A small class-conditioned image flow-matching model, trained from scratch: activation silu, 47.1 epochs.
Rows from block 6 of a small class-conditioned image flow-matching model, named by matrix and row number. Each number is 500 + 40 x the weight over its row's rms, rounded and kept within 0 to 999. All counts start at 0. Numbers have three digits each. After the name is the row's rms in percent of the matrix's.
After each channel's rows are labels from the 100 images, of 14848 (inputs lightly noised), where the channel reaches its highest value: "responds to" is what is common among them; "patch colour" is the nearest of a few named colours to the mean colour under the peak. Only what is clearly more common there than usual is listed. The data: microscope photos of single blood and bone marrow cells.
# convs0: first 3x3 conv (model.decb.0.0.convs.0.weight, 128x256x3x3, standardized in use, each kernel summed), inputs 128-255

convs0.35 081:545570497539494491505481453467504498472482510463567512534459558516517482516582532503461570545561482527417486473429506511475560527502572537510496477463424472502576535474535495547444532486503553531582473564403463424522557494511513486547522500536479448550465509482515405496527575476508550498489483492552494514478581485487483487514551476460476534522491542487532576475495549500447533558508
responds to: smear: peripheral blood
patch colour: grey

convs0.85 113:523576510487530534511571552504563536531511540468563482540529510541525392510566564576495491484581490479460503528384475510501523448536463403491419440452522469517484439483449476470457469481485411482494520497486538507506450542484489526472520453532534524548524489537489465492531521536539499525408503458446476552510535473448488497585523485527502454504478489502532460488595441447490508538518
responds to: cell type: artefact
patch colour: white

convs0.113 092:460423502471414468478445497500507465406480488499543511431540490484481415519517562459428593565604474487412475545507546475548528508511522548539503481548324469493543527488526516533490482494535518548473525493486489528513554479482493503420486487511501440439508504541506448442457495504494532508535498541588531439520486550530513509476507488497500558502549528521559581534433518511518490446421
responds to: smear: peripheral blood; cell type: segmented neutrophil
patch colour: purple

convs0.112 121:488583466504484507520530481492486531501552473512518558527518487446502552470573457577419527519469566419510514504583525461484479471450504540446483506518569526412526549530526484516540561432505526529494570472484511533466571519428455494538553549543434458451520464454529602490494496497508526518514467518520478471483502469474481498512500493418514565525551466382534491507531510516536515479497
responds to: smear: peripheral blood; cell type: myeloblast
patch colour: purple

convs0.108 108:464560506395422423568544522485550520534455517490451534444496473540457495473598510501603506493456410487538510505485434471518539473480471512454504494572502472510519484515524470496574498481534501517522499515491518486470468521488471490508486495473466489529523484520469494527487478516509509494493506546529494393498506479522457488455542453479473538509526533549541459535533501551450511457473
responds to: cell type: erythroblast
patch colour: black

convs0.21 106:522617432501519486509552510530432580544580479501494523472475474521514511496571498614487543548525468478513541477553499449472471513399445524380428485456457479459497516546554496500476506458511534516520509486502525467509535520390379501544544546489455511543488486495522524503558538540565500500456502529494472496499515455491465461506547414418464460492532501471512479545526511496516539453454
responds to: smear: peripheral blood
patch colour: pink

convs0.62 106:518581467575545500531600475485520434557487505486606484531454460485515510459512447454533460426484492533577500547434452516504517496537427513474492427485526529506465491489528499546524505471481498470511538472514448518509435523439505557452484506507520522494484497493477486482524460496487480443524506550490543448519472452471495470533526493475472418478503500475527511445497514476534506482523
responds to: cell type: artefact
patch colour: white

convs0.58 092:499523408497434483546530504514479522426468478365526492493448512460519503510484531558497487539479427500449497481534529512504483557424522485533515382475428483485555476572501466511501588431486543475532485496428579498471529428425421547485490516572476419456446507492553546532416513492479502447576496508507541490424501475514476489447461483457449500558431536542465479464511450521526482520557
responds to: cell type: erythroblast; smear: peripheral blood
patch colour: purple; blue

convs0.26 106:512526515391536486507441433500587537507465509559449562475483508536464506451469480493485486547551542480545497490490482531501536548543411501579526566528486526609539495550506508515540468564550471425486395485522519517519363542539561438438483467483519536525471478494506472509470481476503409532463577477523464502520414501502471504478522503559524553535539516536557455542496540487486522449470
responds to: cell type: erythroblast
patch colour: black

convs0.17 107:484523436471448502484491556472523465532476411495440502546482445507527545491504449410656431499420481527536537497537451453546473504456461492522489483502576476462479554515493522596492515483574483514520479546497497484508492530504536570524447470530452507582569544485468500508570481556500463425491535494522538466533536502419516479526564468405466495511458522448511508518508539468467515469524
responds to: cell type: erythroblast
patch colour: blue

convs0.25 060:536491479472507492496476518493559536545495515467500490533495459468503517532466470594464531463450460470468469521529510457555455509512513529492466469521490539463497511533420578472435468459514497546509423397488492455591473530467466565459548585456411509551535468534454512521499502536529512488482484641525444536449457519492422434453526457465507523446596571510466527394526521513536467557475
responds to: smear: peripheral blood
patch colour: pink

convs0.49 113:495532449519475515531544501527435505439479518519464627373522511436462464460427471535554533529492461488542539472482516490507490550515473468531453460507481610515478468532497474451514508496528497487462531516478498545506542478523488514497442544508471498576478471478574464438507481529471517560538528478474584513529546455524528570543454539461452457491476574524538454478520469485573516505571
responds to: smear: peripheral blood; cell type: segmented neutrophil
patch colour: purple

convs0.12 100:525482512507484549516486545531508554495475460518517421496520419510550509489440520442487518517522480474473526528501537493483487453509449502511484507462466474496502511467448494500512518499508435554505542502503485512486485472525491499437493512470499536529523496523540515483507504456483556493547498495521546536480489504512530530519488512525501535464487513440495487475499531522513470522502
responds to: smear: peripheral blood
patch colour: pink; white

convs0.30 094:524532484540495533491526522500521549503527483529470500518477463486460393503513488546484530430564492541488470507486544533488499486520580538543577515517542589448509520468495532480514521482458479495535484545463484478530545512496514514497469426506539510477481532482491573498447544484457503462466433515547489478532528535505505486521507558521506542498531478486493486505521529468502509550540
responds to: smear: peripheral blood; cell type: platelet
patch colour: pink

convs0.81 081:563522432539518536576520523462418486531602506534495556538533512524486482493472438565480506515536465518546460474509449398493517508538472523459493459489528517525466543514495446522487545529549494512487454426514506537385507514440376475517545548470402493513498537553469538497530417496556529502540481559510454556388557502498443497478527433555542482420486496421480570506472397529484538523538
responds to: smear: peripheral blood
patch colour: pink

convs0.110 101:496491573507495449539534463543555516487455522531534482469538538504550524562495463498535539521487508508513435404515449522487476542440465498486556512486503509442532486480583446479484507591458489486529485491486532520501487453507513538437537543519532466502524451492517451519425452461531496505506467654460460561451499525556472547388516412494464490478472510528505453473540492493505529535483
responds to: smear: peripheral blood
patch colour: pink

convs0.98 083:516483508453505533544489502522538459552509503500484587509488485499479461558505420317487491560457475502553521514511484467487499539573521547490576479524498432487514482525451474516464518490551526513470431461502508475447530469487433537558471483541519437402509505550445484515454458529523482404503511499542551505466527504481492419415505505594509459488495489397535499482548513464486541486562
responds to: cell type: erythroblast
patch colour: blue

convs0.121 107:523647509455579537468461569510475529458478467481528362472505486534479408494452486518453479545515556509449547572548535456451485451488491479472525449499406470461493522453446499492497488464534508525514529501474494488465455503518459523456481485488466513561580460550434426485484548474495532502501477462482580550480535544491535525540472579433452495538534512539475519536450503480447463512431
responds to: smear: peripheral blood
patch colour: white

convs0.56 111:463420458442464515528586478523431484454527493476548533539517494430489554557486572430544547577515515513483419421501502481524478554494524520457535475506513458531511510508566466488502548522501522480501515472560534440476385537500443479475371517502426450487442508435451407476457514491535500526556538456509505506467509553526537530447478553437411512514530496528507533480473467543449510500586
responds to: cell type: erythroblast
patch colour: black

convs0.115 113:512608465485533552491497487490523497515479520471421555546492454507442539553427476441468503487510530452497544525426519484530488499534570585516451594556477495510527545480456532506592484437485572465477532418568448501473462514397455574443484472483469468466454562482464509456494435517495508437538503420549563412554444499491529557545509488497461473459522539494501520441538538470539444525528
responds to: smear: peripheral blood; cell type: segmented neutrophil
patch colour: purple

convs0.79 127:539475467491516477524501552519505468441499496508515505461525574482451560542532504522517499524431431451506486541509465473483486513513499544499525489503507524541487473495545486471505504495483491510452448540442520482479531494458443502546547472502485486447459513506549565521475468525547485516501490518554485409489512494491534455531483490502604569507569530485528525458565529456516527544490
responds to: cell type: artefact
patch colour: grey

convs0.107 117:524428396553521498520555518537462495510449519508548537536463558538538514530522548505533530486489448503531525477465530479446478473399525453437483426465503547490488515556527482460527508465520501527485544543462532524497519476435412542451478514493428558520504540525548519521501495551575488467471478581467464543475495465531544431505552430432514479507425529496499502450486470520508586528532
responds to: cell type: erythroblast
patch colour: black

convs0.60 130:508540498445465542481470469463494507457504498508453493450518500488438509445510434543492511489496524512504538549517549467510492487476540506540470508473475491540521531499507505504489487462500503530459534467446496527495443492526508496459481502530512484498517462488481507464492491507476544473513518472529512439494491573466506507524488590524528517477472543523496509509490537502502475479512
responds to: smear: peripheral blood
patch colour: white

convs0.94 080:493494438456486496538475522495518525396522491489458596459501445493517429479464445504510450508520449446536484533512512442510525583492504538568512447471419436491524492553547497521509507505454497454549448516468513489482525528483474460436472499550465489500437531455533478535527499480481477373505590489510538514473517434510477492488520531471458512485490550470555517467526493438569538543554
responds to: cell type: erythroblast
patch colour: blue

convs0.7 096:511483462580481506485565501571395523555532475489559444526548530519512558493517556567555491528470501540486478488561522447524486501481518482381512506524503547452495510549504445446449549480516531526531524435517525510480505494445441476498563532498429533523529524501542476477546469519497519482544435533495461507493519468512492516456497438452550544486506546478490518487516461499480499514480
responds to: smear: peripheral blood; cell type: artefact
patch colour: white

convs0.70 113:508603496524488456573525631506525455460455521529511431549484558490488560508433529471653563559519522505539494515551510526455562564455518492512518517516533471497528409532534480467536551495425478496524523537493548445452494597517448480482469499482488540430488503468493453500460514494550534449490516523536526541467522482511591514491484531465494464567494485531477500531497493475571478553479
responds to: cell type: erythroblast
patch colour: black

convs0.14 102:500481531673501530500525537530496556500539514545547423497462568483528443461490483509471454470486547463451495509550492496550517542497501525505506511481572510494506479426516486501524533453505499496525494537512449497504432479474478476465517507511472502515536453513495504572523469461489517390536514541482521540494528480551536519524506581465513511560447481490514486486530481486464492536524
responds to: cell type: artefact
patch colour: white

convs0.123 115:483577496411492405492475528549483537533472500432563383466517525532493477470528554452560538469442482527531471546528556478504494433471458475485473549570461449533448563504515532491506485496456422458446523498387447451495467491505504509434473532495504483543539495578435510512486532551534523522461483487475557567511497511424572507557472490474502574538505475538493489474503571481578507444411
responds to: smear: peripheral blood; cell type: segmented neutrophil
patch colour: blue

convs0.59 115:529437534493528465493461486538562513519476559542457566517509508527491482583561474453621507501579525359533470475528495516498555514567493503559492482469494476468527455507479497527483480524496488547575282462508496470537406458505528496592508506555514479453479598564490473485515559475529469512527509548506523536455527535514441404427515465558486493447580514483523475514501521525509500456592
responds to: smear: peripheral blood
patch colour: pink