A small class-conditioned image flow-matching model, trained from scratch.
Model: 2.35M parameters, 48-pixel images, arch unet, norm groupnorm, activation silu.
Training: 11900 steps, batches of 384.
Data: trained on microscope photos of single blood and bone marrow cells, 97085 training examples, 47.1 epochs.
Rows from block 6 of a small class-conditioned image flow-matching model, named by matrix and row number. Rows with one number belong to one channel. Each number is 500 + 25 x the weight over its row's rms, rounded and kept within 0 to 999. All counts start at 0. Numbers have three digits each.
After each channel's rows are labels from the 100 images, of 14848 (inputs lightly noised), where the channel reaches its highest value: "responds to" is what is common among them; "patch colour" is the nearest of a few named colours to the mean colour under the peak. Only what is clearly more common there than usual is listed. The data: microscope photos of single blood and bone marrow cells.
# convs0: first 3x3 conv (model.decb.0.0.convs.0.weight, 128x256x3x3, standardized in use, each kernel summed), inputs 0-127
# convs1: second 3x3 conv (model.decb.0.0.convs.1.weight, 128x128x3x3, standardized in use, transposed, each kernel summed), outputs 0-127

convs0.106:486494479503535538540520510484500482505503514486533473514506503490504489495530521593479497483516501453506488518557482486482509525548512497486491488457495495492495524466490471505523491524520498503504489500488500501462487515473517511527475512517442522474534512525478522543525498504504452493501583498481505493528437512533483479524530545526494498456526486499479472467511512489506480499505
convs1.106:548496505481506493518497520500532474503465510469468523547524500537489463570515519515506498489520522481528565518461524514488497483503535479574445512514501498503514497490509540504528487475502470505516523533548534481499491517534525503487532479516482500526497488501481470523497512463518496517475503503495551471490502462546474505450464468519505479507493456523490506502495494506521526546508
responds to: smear: peripheral blood; cell type: segmented neutrophil
patch colour: purple

convs0.63:491500496531482515521476542494497465492497530507512483472499542463508503486501529502504504490529532477504487496480487496518485536491462519498525511468487511497527517492487480498543505472494506505470496544476508501514483523499502491524477525499517484519478495492528498511498515530495520508516523548503502503481476537523543500513529519471501500516539545513489507472513508503517469488528
convs1.63:485476520414502511543528502524498504498477453497501519507484483520498520512512499483508504529514481517577519492502496481454543554502481484538519509457523592498524476519447504517482497488477539458491518518493520540494524474506478468510489515511515491513520497493504507493495492502490523501546482474510506538483473510534483515472489447455479498514499524487488491511515518481508510526476
responds to: cell type: lymphocyte
patch colour: blue

convs0.33:487519500505472503509546532596485457502496497486476486459517513524517503475500496542531484517511458509531525528495512490475518485441489501499528481474582499462488569477472521504494519518452492531508517435508494484480506516504494467501486564557486460514489451515492502474459514501493523489528517500484550486526482508535503477480500497484527458462502501526551491496445530519528511509502
convs1.33:499539516514501483494509520536517490456447520508500476516522508492496512497487499499484514508491506522540502509487500505508501541500499526462432525550478505489476494542521517487509475462471501517501510492500528543548495471505490500542488447545474529442528498483466511523461520489468477511518485526493436424503481499523500504565478497508504537474491521498516498473501509488500473507467
responds to: cell type: artefact
patch colour: purple

convs0.26:519497514497495519483505511498496515522525499524510484442461509484466490569466472466482510545499442496477478463452514477480517499506541504478517522499498506501494506525489477478428501505472494529498497466521483509520499499505472493480500494496532498517535500491523524497488455461509517518510505516500510485479524501516523531488491502502478527485510522441516522505421483510485513533507
convs1.26:492497502506515491533486510533499485460515516526519487496498515489500559444499500478493506489470491490520481487500482527516510438527546511457521501481503517493488502516524475516526475514560492539496455463495488500502478514510561496517516454508525505533506499494495498488545509491462519412479495505522472484464477487507493489571501519519534491553474503472493519545504501513474506495529
responds to: cell type: erythroblast
patch colour: black

convs0.101:499479497475471503507522501505484514493474498488510491529474501493505504531506495500494482513503501557533508550526503516497518438504429464455501515487506539406498513482480480512434489528515465546503524513474483527522533477484551494511534529500491529465516531541491544508503476498494464413521509480530536511523436501506510493527504530523509464495506482481502511485471476498493510503508
convs1.101:484502526491480495497515509504490506491495544523501519496494499506487473532498506481502494515330478520494511475513511521472501497533506495541546528515549525493502513462464547546503512503473435514477495510496486482477489504495492497485505506469525514507494485509492474515506505522497480533513536491474523478505529513486471517505501488502515526487512516477529514485500517510498529462500
responds to: smear: peripheral blood
patch colour: purple

convs0.70:517504521548461524496499503480492483483521564493493463493447483476465501502492494452492495531505494519476509477493473501481492453486529478504512508455482478481448491483501512472438475472496460484511490479493494483506465511520502526543477487517467507492483529496500500471484469473455525535464486491525538517537513529482473510507487505551513476522505502492473519488520555472515488496510
convs1.70:511538480524465495527549485493490499488457477546477502480481500504479524459477485492469468510516503485498482502508505521482488488490536494578516490509479507515491496484582512496511530479539524492488489519506525554525499481497473521508476491464522491514441494505509504531472515553533518456509517482527483504513503475497458518524475493519491498509496509541484507502591473521503475494482
responds to: cell type: erythroblast
patch colour: black

convs0.104:515523516509504484509513489514504534497482498458502513498491469492499516516509526516502484492525519461491482516490542495512505536506436507516492514511509493464492520492509476514501505504509492510505498508494502518526467500486510480475482497510494493473493505478453495494502513535483510479486477503474479485483533505487522499516527529479490520444484491510494509516490481490520519476504
convs1.104:490503500498482503499499471494509502507457529526514500499546498488502493506516460507453540502491503495538517475515539505492486472481537491531514543498518529460558502547491501509508496504501511486482485490524499519488481540498453469492530472498475504490477506511491534480462442516534427552492495507464517452506526523453468494481483506534497446489500508495501500480417482514500489488519
responds to: smear: peripheral blood; cell type: eosinophil
patch colour: grey

convs0.54:484494494539456497494510504518516496494511480538469495544464537524514483542560528504537472523497519501517514520539517499502479539486460516474523519486494493478490504502502491489496488501484471470507525533508499479513479531477521502511507498521477499478513500499532490478542471468501505513521516481521492515506513467505497493460536511536486480505512457475479475502496462531521478529514
convs1.54:500485505513507513450562497487525491503532511507491485503515492571480520501528502498524509493526498476462504520520510483508496471482515504498514510520511499528500516522528482486491451493516475533495465467510503472531501496567478470526486556547473524514459478533470542457484536486496492518556461481535480512464493509554520508464479449491481509503482476485499471488539507466490510478509
responds to: cell type: segmented neutrophil; smear: peripheral blood
patch colour: black; blue

convs0.51:520496538477472516525519540501516531511508476497459505499501478545490491480500481493533518530496495511495505519502505529516521523502479458447536522506503486484515472482506501513474509500506492505500526528543469443513530525499479470492481501497517522523535496494465486524531506425511467552469494497520510499516521508481520515491513479501515489497525470471500517528537472501524509525477
convs1.51:492508504504516492506458491510460508477482504474508522518499492462501505532515530517496505485491517531442515524482494511517506520529511493414506473528475461502456518514522523484494500507510506518561497511570506461500554470481513503499504474503456518558499522495491474436522522527445482499515513491496491500502467480560513488503492495445489530535487506478495519497518491510487481535512
responds to: smear: peripheral blood; cell type: segmented neutrophil
patch colour: pink

convs0.80:518487513477474475522513523510497524492532492561489481506512497517487509506501487498498525465509503538542490539495485516471502464499422499510490499497530526501494501496490493543444512482501509540512501513443496495539533493470473466492546504497475519498492520520509509463522461412500498480496522487534537513524526493499501471493506489510492470513520502499477496512518523488532468543490
convs1.80:505503498501539497501456502530494519479467514494524547471473525480486527540474511500496508493507507469475487473501503529494516513531459520546498526508480553523518505513492515546470459467479447507528522515511496500482513518459512527449517496478492490496511539494488501532497532542484459487541505528513472463508476509515500537574510522472488472529543511526474520484525464482510478517543
responds to: cell type: promyelocyte
patch colour: grey

convs0.76:495495500494501506520510477507543519501520481488489476475496476486497500521507523537521503521503492524498505496468456494518509510526524507471524473491514485521508486514534520516512556506488478504513492463466508481480515526517480515551499522491436465472510488486492504499474496507488527519487502492527454480481500440470488470475465478502474489489483507508474486481498479500510470506490
convs1.76:502512472513506488464502516504520527495506494509495498523497489535518499498462486500482437532486514487470540504546507485512511477485475471525548521479464436504542479507492549513513469493464521506493558560538516530485494488512527509491491505509453501554511513470483459536560481447498491529506515510509505501504489494494506507475502488475485535501476500490501473500582500501511469492501
responds to: cell type: artefact
patch colour: white

convs0.14:492517511498503505511492486475507503521513503506478484487466491503484511480505509456451541427486533494510550513544445506470493439503529484466481464509529493481517474532476496511490489490474498472504479486513477508494530409531498505463508473497498530509483511521563523490515543487533511529488510497440517523540500488466501483489538483528511527507491487448500498466512496478585418516503
convs1.14:511480502537505525503481467504503510502502500545489494511526464502483494485559498502525506532526480500459487482520498532544480483531508462435517515511480463509468507505463510517481466528476498486477504472455521519523501512449502477506494548489454512437518543499483488430524516495497528541543517489495486526473484523499489508497518436480496489514460514469492516502471508479518506521472
responds to: cell type: artefact
patch colour: white

convs0.107:492523518519493501492520504501534497475547489505559516484516523528503512527521511514516489505490509461499451503475459497503499548524457490464532504487528528494507521449481493517529529505509496483486491524444490494512472484561486438527483496489452480456522483484512487511510517544469486468480490545500458479502525563512498489511522543497490508452473494528513481475480445507508481530469
convs1.107:508481486460472484508541478474520487510476487489489489516548514490513443519483510514481448511488515486516457541506485449508477524453520494505507465510509459447492545485491501539539521469528488509512518489510507465514489506522497502494490493455544505482464469516517524494498497547550503471470495481489499472557538465483495494484503487527485505491502484554451500505491478487497450495541
responds to: cell type: erythroblast
patch colour: black

convs0.32:486479479461497494499496507481529491522509558468466454466440461476483453493493504505503486465533559458539483485557523489504501524505514505496521548469519495467450511493490439507522527487500476515522496500511520527498518505487535468543452505509498515470520487508493546510532524531512525512486522529455503521509445548489507487523480510516495539443499508545472507521530504517489483461506
convs1.32:506515491422483528511490530543482518490542493507518472526509539483491473506480499506516489498485490485528523459432500457505518477523529479488460529497503561483488473495517492529513534473482495525526484516444522457489478533555492506473529499516536474476507499517522518474534483510478484488493492504507549477480513500486481484517556501542518534495528512540516498502494518535495528512482
responds to: cell type: segmented neutrophil
patch colour: purple

convs0.62:515508467541467523510543491449484496519507515509516531510486506503509592485532501429476496489468475500520508536489489523503511557422476560481487519579479464523520555516513496535446453525478495526540458506524510492522513498483497481502517501473498515509529486519517509469539521491506482507475472479517488499484514546472536487496500455518490493508504502490522484450482497487554494501480
convs1.62:535552496540507502490519480499495522537551501501492507520486511527527507522503492480523498503468533496462495508514561492520493473511506462491478500480476489500553486473540502481537488482515498506513530536578531507530519522491525520544529484460469482484537486490507477518481465501450491507503512496455555555493517518504479497496454483483486534458504507492499505535532498508485483485458
responds to: cell type: artefact
patch colour: white

convs0.94:528536528493500497526506459526530547520511496536520489480508495523520506499514477486520519520492524475413481516450544505522501489507525478486555498495481525509501503516497501482437512504510442535503492486500496508513513484511471475501502488519563511478496540530496519512508459428570448535481470488549503514509478493515504503492520493510492498531500534474461495469526506480485518529534
convs1.94:473512527488502497492487432526493491521493461526470509527502483468540465476502517526494488491481472472487508511486516491553504535537454469519498486502497497512500507505487480472532499516473493481532530492530526498479518501487543556457522492512472536513504493533471506480518481507487501473498461501476551490520499487520515487501495514438461472520556560517465534501520482450521538488480
responds to: cell type: erythroblast
patch colour: blue

convs0.87:500508505496527464484479517529517471504521503444502506485466469468520509492494528492541498508527512463533500514412531492504508537500533491530545504514492496488383508496517479525515491509489515500495506497541509540509505522514522502431497499515516505509510510487495507497515525529522443494419469501501502519507483454496451500507531508480493518487465495504495490543413497484502519482504
convs1.87:540521483484552494469466460520512458516513483488497472515517519469533467530489563477480486475496532502531511486504496479514466463507557484487504486503509549493505498521499479483469463488536502491499464491496524496492476530485497532511526456492521496490488475481492536475556467510460544471454508513464502525561505524474461505496498536496472465501475480498462514498516485529478485489490
responds to: cell type: eosinophil
patch colour: grey

convs0.119:496514520501506496500503495521489539497515473537528501507512500542535455509515516492547502525481486477448502523421507484495550489498531499493488503501481508493508500486487531504514495490524487542510526509471504519480506494540484504512504491541477534517522512486500487505489523478455488474486520506519514504470476487458500497519550542496489498478464510467480491503540515516436518530510
convs1.119:455561513504504490515480453499504500489494479517495514481477516499498529480511473545529522466489456493496481463486533510534522534501476498500458486522486493462467472559507446483536507524500450496489503486505495548569493485508515498541506488533481518538491534517477514452525504475497481479488474490529541492459501470501513497511484513463458514501505527510511525534509526504508539496463
responds to: cell type: erythroblast
patch colour: blue; purple

convs0.96:497503496483579441503485489537509506497512485489499530513493477517481503470494535474494529526475572472508457519541525518459473529487517499516505507542542517558465524484492481524518506522525523513485526509474488501431508575508557488475476507528468498494494459498473498498544519523512467459531523451501492512480512511465477493512519473510468478472477523510490481532479479535467525515491
convs1.96:492517513524490521509504461443501477506499516503472483508508454450504470530529515513460505484531486450527520503506512519482482499492518478466557521517460465489524487431510524509495511518491471536524468503493491490442505522516492493469542496443460495548479507504483498476493472510511490541459507504509528511512538531476472467454493515517497499470520471499527503478534501481507549498512
responds to: cell type: segmented neutrophil; smear: peripheral blood
patch colour: purple

convs0.81:527512513490510524513501502518510516516486504531515504511515503527534488518495522489541510517504504466526495515474488513535504516492474506499490508503524508464480498454499480532418493537502455506514513500501473470485527511506456476496497502507478506499533470493492514503486472454501454521430508507468496479518489499495531496498508497492514534503490481547485511455523477517518519533493
convs1.81:538488496518496504525459512473473485502503501483542510501523494524502484521528514496532509488517531532513512548516515458477493489501490484546471496516453475483467542508514523501502511463476556497553516526519471452514519506466509515517465504478522518506514511513485515492491514509515466530505513492472470566526522463503484490476541481519491538511523457505485507474533512511558428525527
responds to: smear: peripheral blood
patch colour: pink

convs0.20:514494520587486481513491463553487514538526458524536493475490504504513532529497524526527525516473505513561531516491494538506512505490394503459509511521531486509469528495529506492470494512501502498506495492478508480467499495464472504516539518503471504503473489495487491452486481528496443493498526477468494484484514503504488509522497502524458474502490481446522485476527492530489516496482
convs1.20:499457549530504521511526530441474521528505508476530506457464503550505496521496480506507560538495514503494481497478489502478473478466473512526496531476488459500513531508452549518494544472455488492511479501551469502482454486478464499466491505508475478522522503462504534533502492493499486495498494515463494524509502471546521513479527485543548524509522478455509487468494482499510471511490
responds to: cell type: segmented neutrophil
patch colour: blue

convs0.65:500510492407474468473518505487498466461506532515471512498501519496502526497507493496498492454494489491529477501529476504518511540501484504496504497492498505498521521502509498513483527516525493489489504498505493519490471525465491522488455508511518494495504503492518515517464523462504468512470527507478494489498507522495499498501506507509495499515519481512523526503516491485443483511481
convs1.65:506566506510535507534498385512500509513505523497481540470529512412504486496455495469458479509488516494492480485526488526491524477508488511526442523504515509521482466506504503504486482463495503481516477450497512486497526468507498514478479545499478526482442506487506472525422494495491531478500495479508509481510506501497500493490509497477514494485475510478504499485518482490525511505482
responds to: cell type: lymphocyte
patch colour: pink

convs0.67:479474481536474493495521520497461481488474512479456513509487504447529441477502544518490497493476474495527525517474478501491483487521520499484512484480513511460471481497478507500473521481486462463495517524540475517485501482522450512494482511482520475523474506504467487501483501507464515507446434475557523517471481524530490474470532503484498460536483508461488496537554492559521493503523
convs1.67:503509539476527530496497503593483482532499524487522511519509485470491497498440503487549529534482507505472459465495457531473492474499488518458501472525564529494487458518506546515463512454495503472514483509465549486493511484550526521488478524514476509499496485483512500529505476494519488490549478473540492522514519468501539523519493499530482511486533504487487471516498514474498513493475
responds to: cell type: lymphocyte
patch colour: blue

convs0.44:539468525487477494447512533479503495444494479500476491510561516515510500526484493496541506546499459550463490495463473495523541554515542510455488501531473504489525521459520496509495514530524498509475503509447471477597456466526453458494509513499419509487515493500508491474513477510532499490529524525508470479488510509487498539506485497514499531467464509508506518540465466521488489533500
convs1.44:477522517525511487468518493483488466499507516521490478510509504503495437520503500482483523545488514501504465524465490453540463527456476504476551497513539505464497489472495501573533495504505527471486484497514479543492510490489517525506463504493526488466520495522495544520461492507536494525545516461437507500529504521444488490497479447547557488481484500481503498519489506478526497489513
responds to: cell type: plasma cell
patch colour: blue

convs0.22:531471542491514496498498512504506537466498477506463470481417483484487554535492473500500459481512517482516496479535519513510510421509537498529499467495512485508469498486493477509498510475489466510488514534538480502530511498476518542499516496506462514483506500481491485493493512456461515523514473485480538507493513522514524500488490450494496483511570515468522486529496539507520474520499
convs1.22:470513507488521495514471488517479494492527508502507498500461503478529481467484538511462529519472508475477506494500504510557479530474472508479525517480495554509478483470525453492515482499511515469491500492528488514462488529471482520452496487499521461482489471459472470491523506512509487474456491538454531470505465499546543474467464528486493479561462512541503479516431486522476509496509
responds to: cell type: segmented neutrophil; smear: peripheral blood
patch colour: pink

convs0.58:496486505541506456512522447518524515472534476485511523517542466531489521521534466472533483542516488513547496487541518519498484544507469487480496484537519503518537478489509505517467489490496499486503507524505514476490527501484514507539529503505501537527495476521497486475520503498552483492517529490511486507520525545483532508517477520547481496492506477494499506453486476487509517548498
convs1.58:492493527535483499436550474515537504544488535502470504538502505531500501480534513540489465519473482473471511492464510478522499532487491471441506450517514480452511506459501471510488512509491518472520533514512512485526504496474527477469521473517486534484476493553478491477530499555481498468503495508543523500508512500505506489473471496471473488474484581479511481475500479465483520496508
responds to: cell type: erythroblast; smear: peripheral blood
patch colour: purple; blue

convs0.35:532537535498519469461492500487475529525496479497513544510507504517561501545470483512535504515486528498503469483462510495539513445513548481476474495489479503464492478479511461507500491502522498512520474479508479497501505527464511499491522473480479490476497513480495530488451521540401496495458483476494492479503535470520453502497500495508504469472443462536468498471523465511513503484479
convs1.35:501528511516512490521498476544513496533527525494529505504521479513505528525483557521474481465501469557485495527515511505484480494512474507523447513511491466487493526530481515487491506517425469487513543496469500509528447508494511531490493503511499511481510501499433486489462507485520476532446480512520462489530518487555500484522537555506525560497511519487501504461500515516504463526519
responds to: smear: peripheral blood
patch colour: grey

convs0.49:499470498534500505507528500504559518506527574521492466499446480473508516502483511523514504522474474466499503489535484487483525548471501477509497473478490483478504467486501476481463474496483480483498504456510498506385478510485485492512464491505512500511481513523490517529498487462491496526472544501506548506486443543534529491494510490535512502495558510473481526502492515497506513471508
convs1.49:483477516507489511481531482487524508513503480439469499517499543513496515521497490520485496486539511505491550496485479519515502527499466486471489490497513496476556467458491573534523478460544481467516513487448471503501484450486446484508505468533512509559479516542529462478469539516556494482507489501493457509505462472519536517521505531493494500473501500521503500490482480509471475499503
responds to: smear: peripheral blood; cell type: segmented neutrophil
patch colour: purple

convs0.85:508463511489467504483477482498502445515521521503492517475485530493445573459468494543480490480460483514510498492482511519507489549532475510496490508501494517489529567497545498490511523491512502534513504529492506503492493491536491504526543530510511497508530516544536500523513509502515464498476487491541487497523462507539486477439487479504445471521477502503472500500485459444489473503505
convs1.85:508513502481511499494488492498519507467486511528515499492498530469485493514466479497475495530526507470451471513513542486481518514477503471544456472466498505484528500500438490452507536463480500477504492487500497508495505528501521493502499523448485505513520489433535526536389418447492460503514520501490498493477518522463499504514519500496479483497496496484516489522499496522488504490471
responds to: cell type: artefact
patch colour: white

convs0.108:496517483522492460545490477516452478497477559500454523499449532491496455499489488489522525554518486522494492499480527526513504403475514489464489502474511494489465500483491522505456494488494472497503495501535467533475522552459508470447492512497502524565457514510507488509522498493527516538500475508550501497507535506526537477480506501521539524589502501504501513538497463505486491557483
convs1.108:562489502452511456468504483506521479488500511529462501523478547532520499472508473508474518530508455466507486474471508512534531494518529513464520440488509508463528503478540499450495458518495540477526523487488501518488511504505484540473497520531537534527480502493464466501471482477500503460509520476495501539480497467541507493483507498491486516521507524581522515508476517482495520467494
responds to: cell type: erythroblast
patch colour: black

convs0.66:514503497493488476503479568484498475503512498492457525518508479523525501489520506468516508533506500482508480538510506481531502453461529477486541540494523527505446508515525514504494488498520524516499527513494476495465517554498501496450427526514512472481524514484494523488515530519492455516510504547453486484481448493487513529507499478503499513476478506479492487441470506477493479525518
convs1.66:491494501529504492469493467474498516518534495524458479548490479505463476497529494494485484481487490472513513488610521491485490498476507483469535517483482438463507486494482503498485499557515485496514520511536525489513489488531505509502501512452491459477536468510464501454459484538509485507498480482500473474507484469450492526472478518504564505511499488501518502462491519483549509492484
responds to: cell type: segmented neutrophil; cell type: band neutrophil
patch colour: purple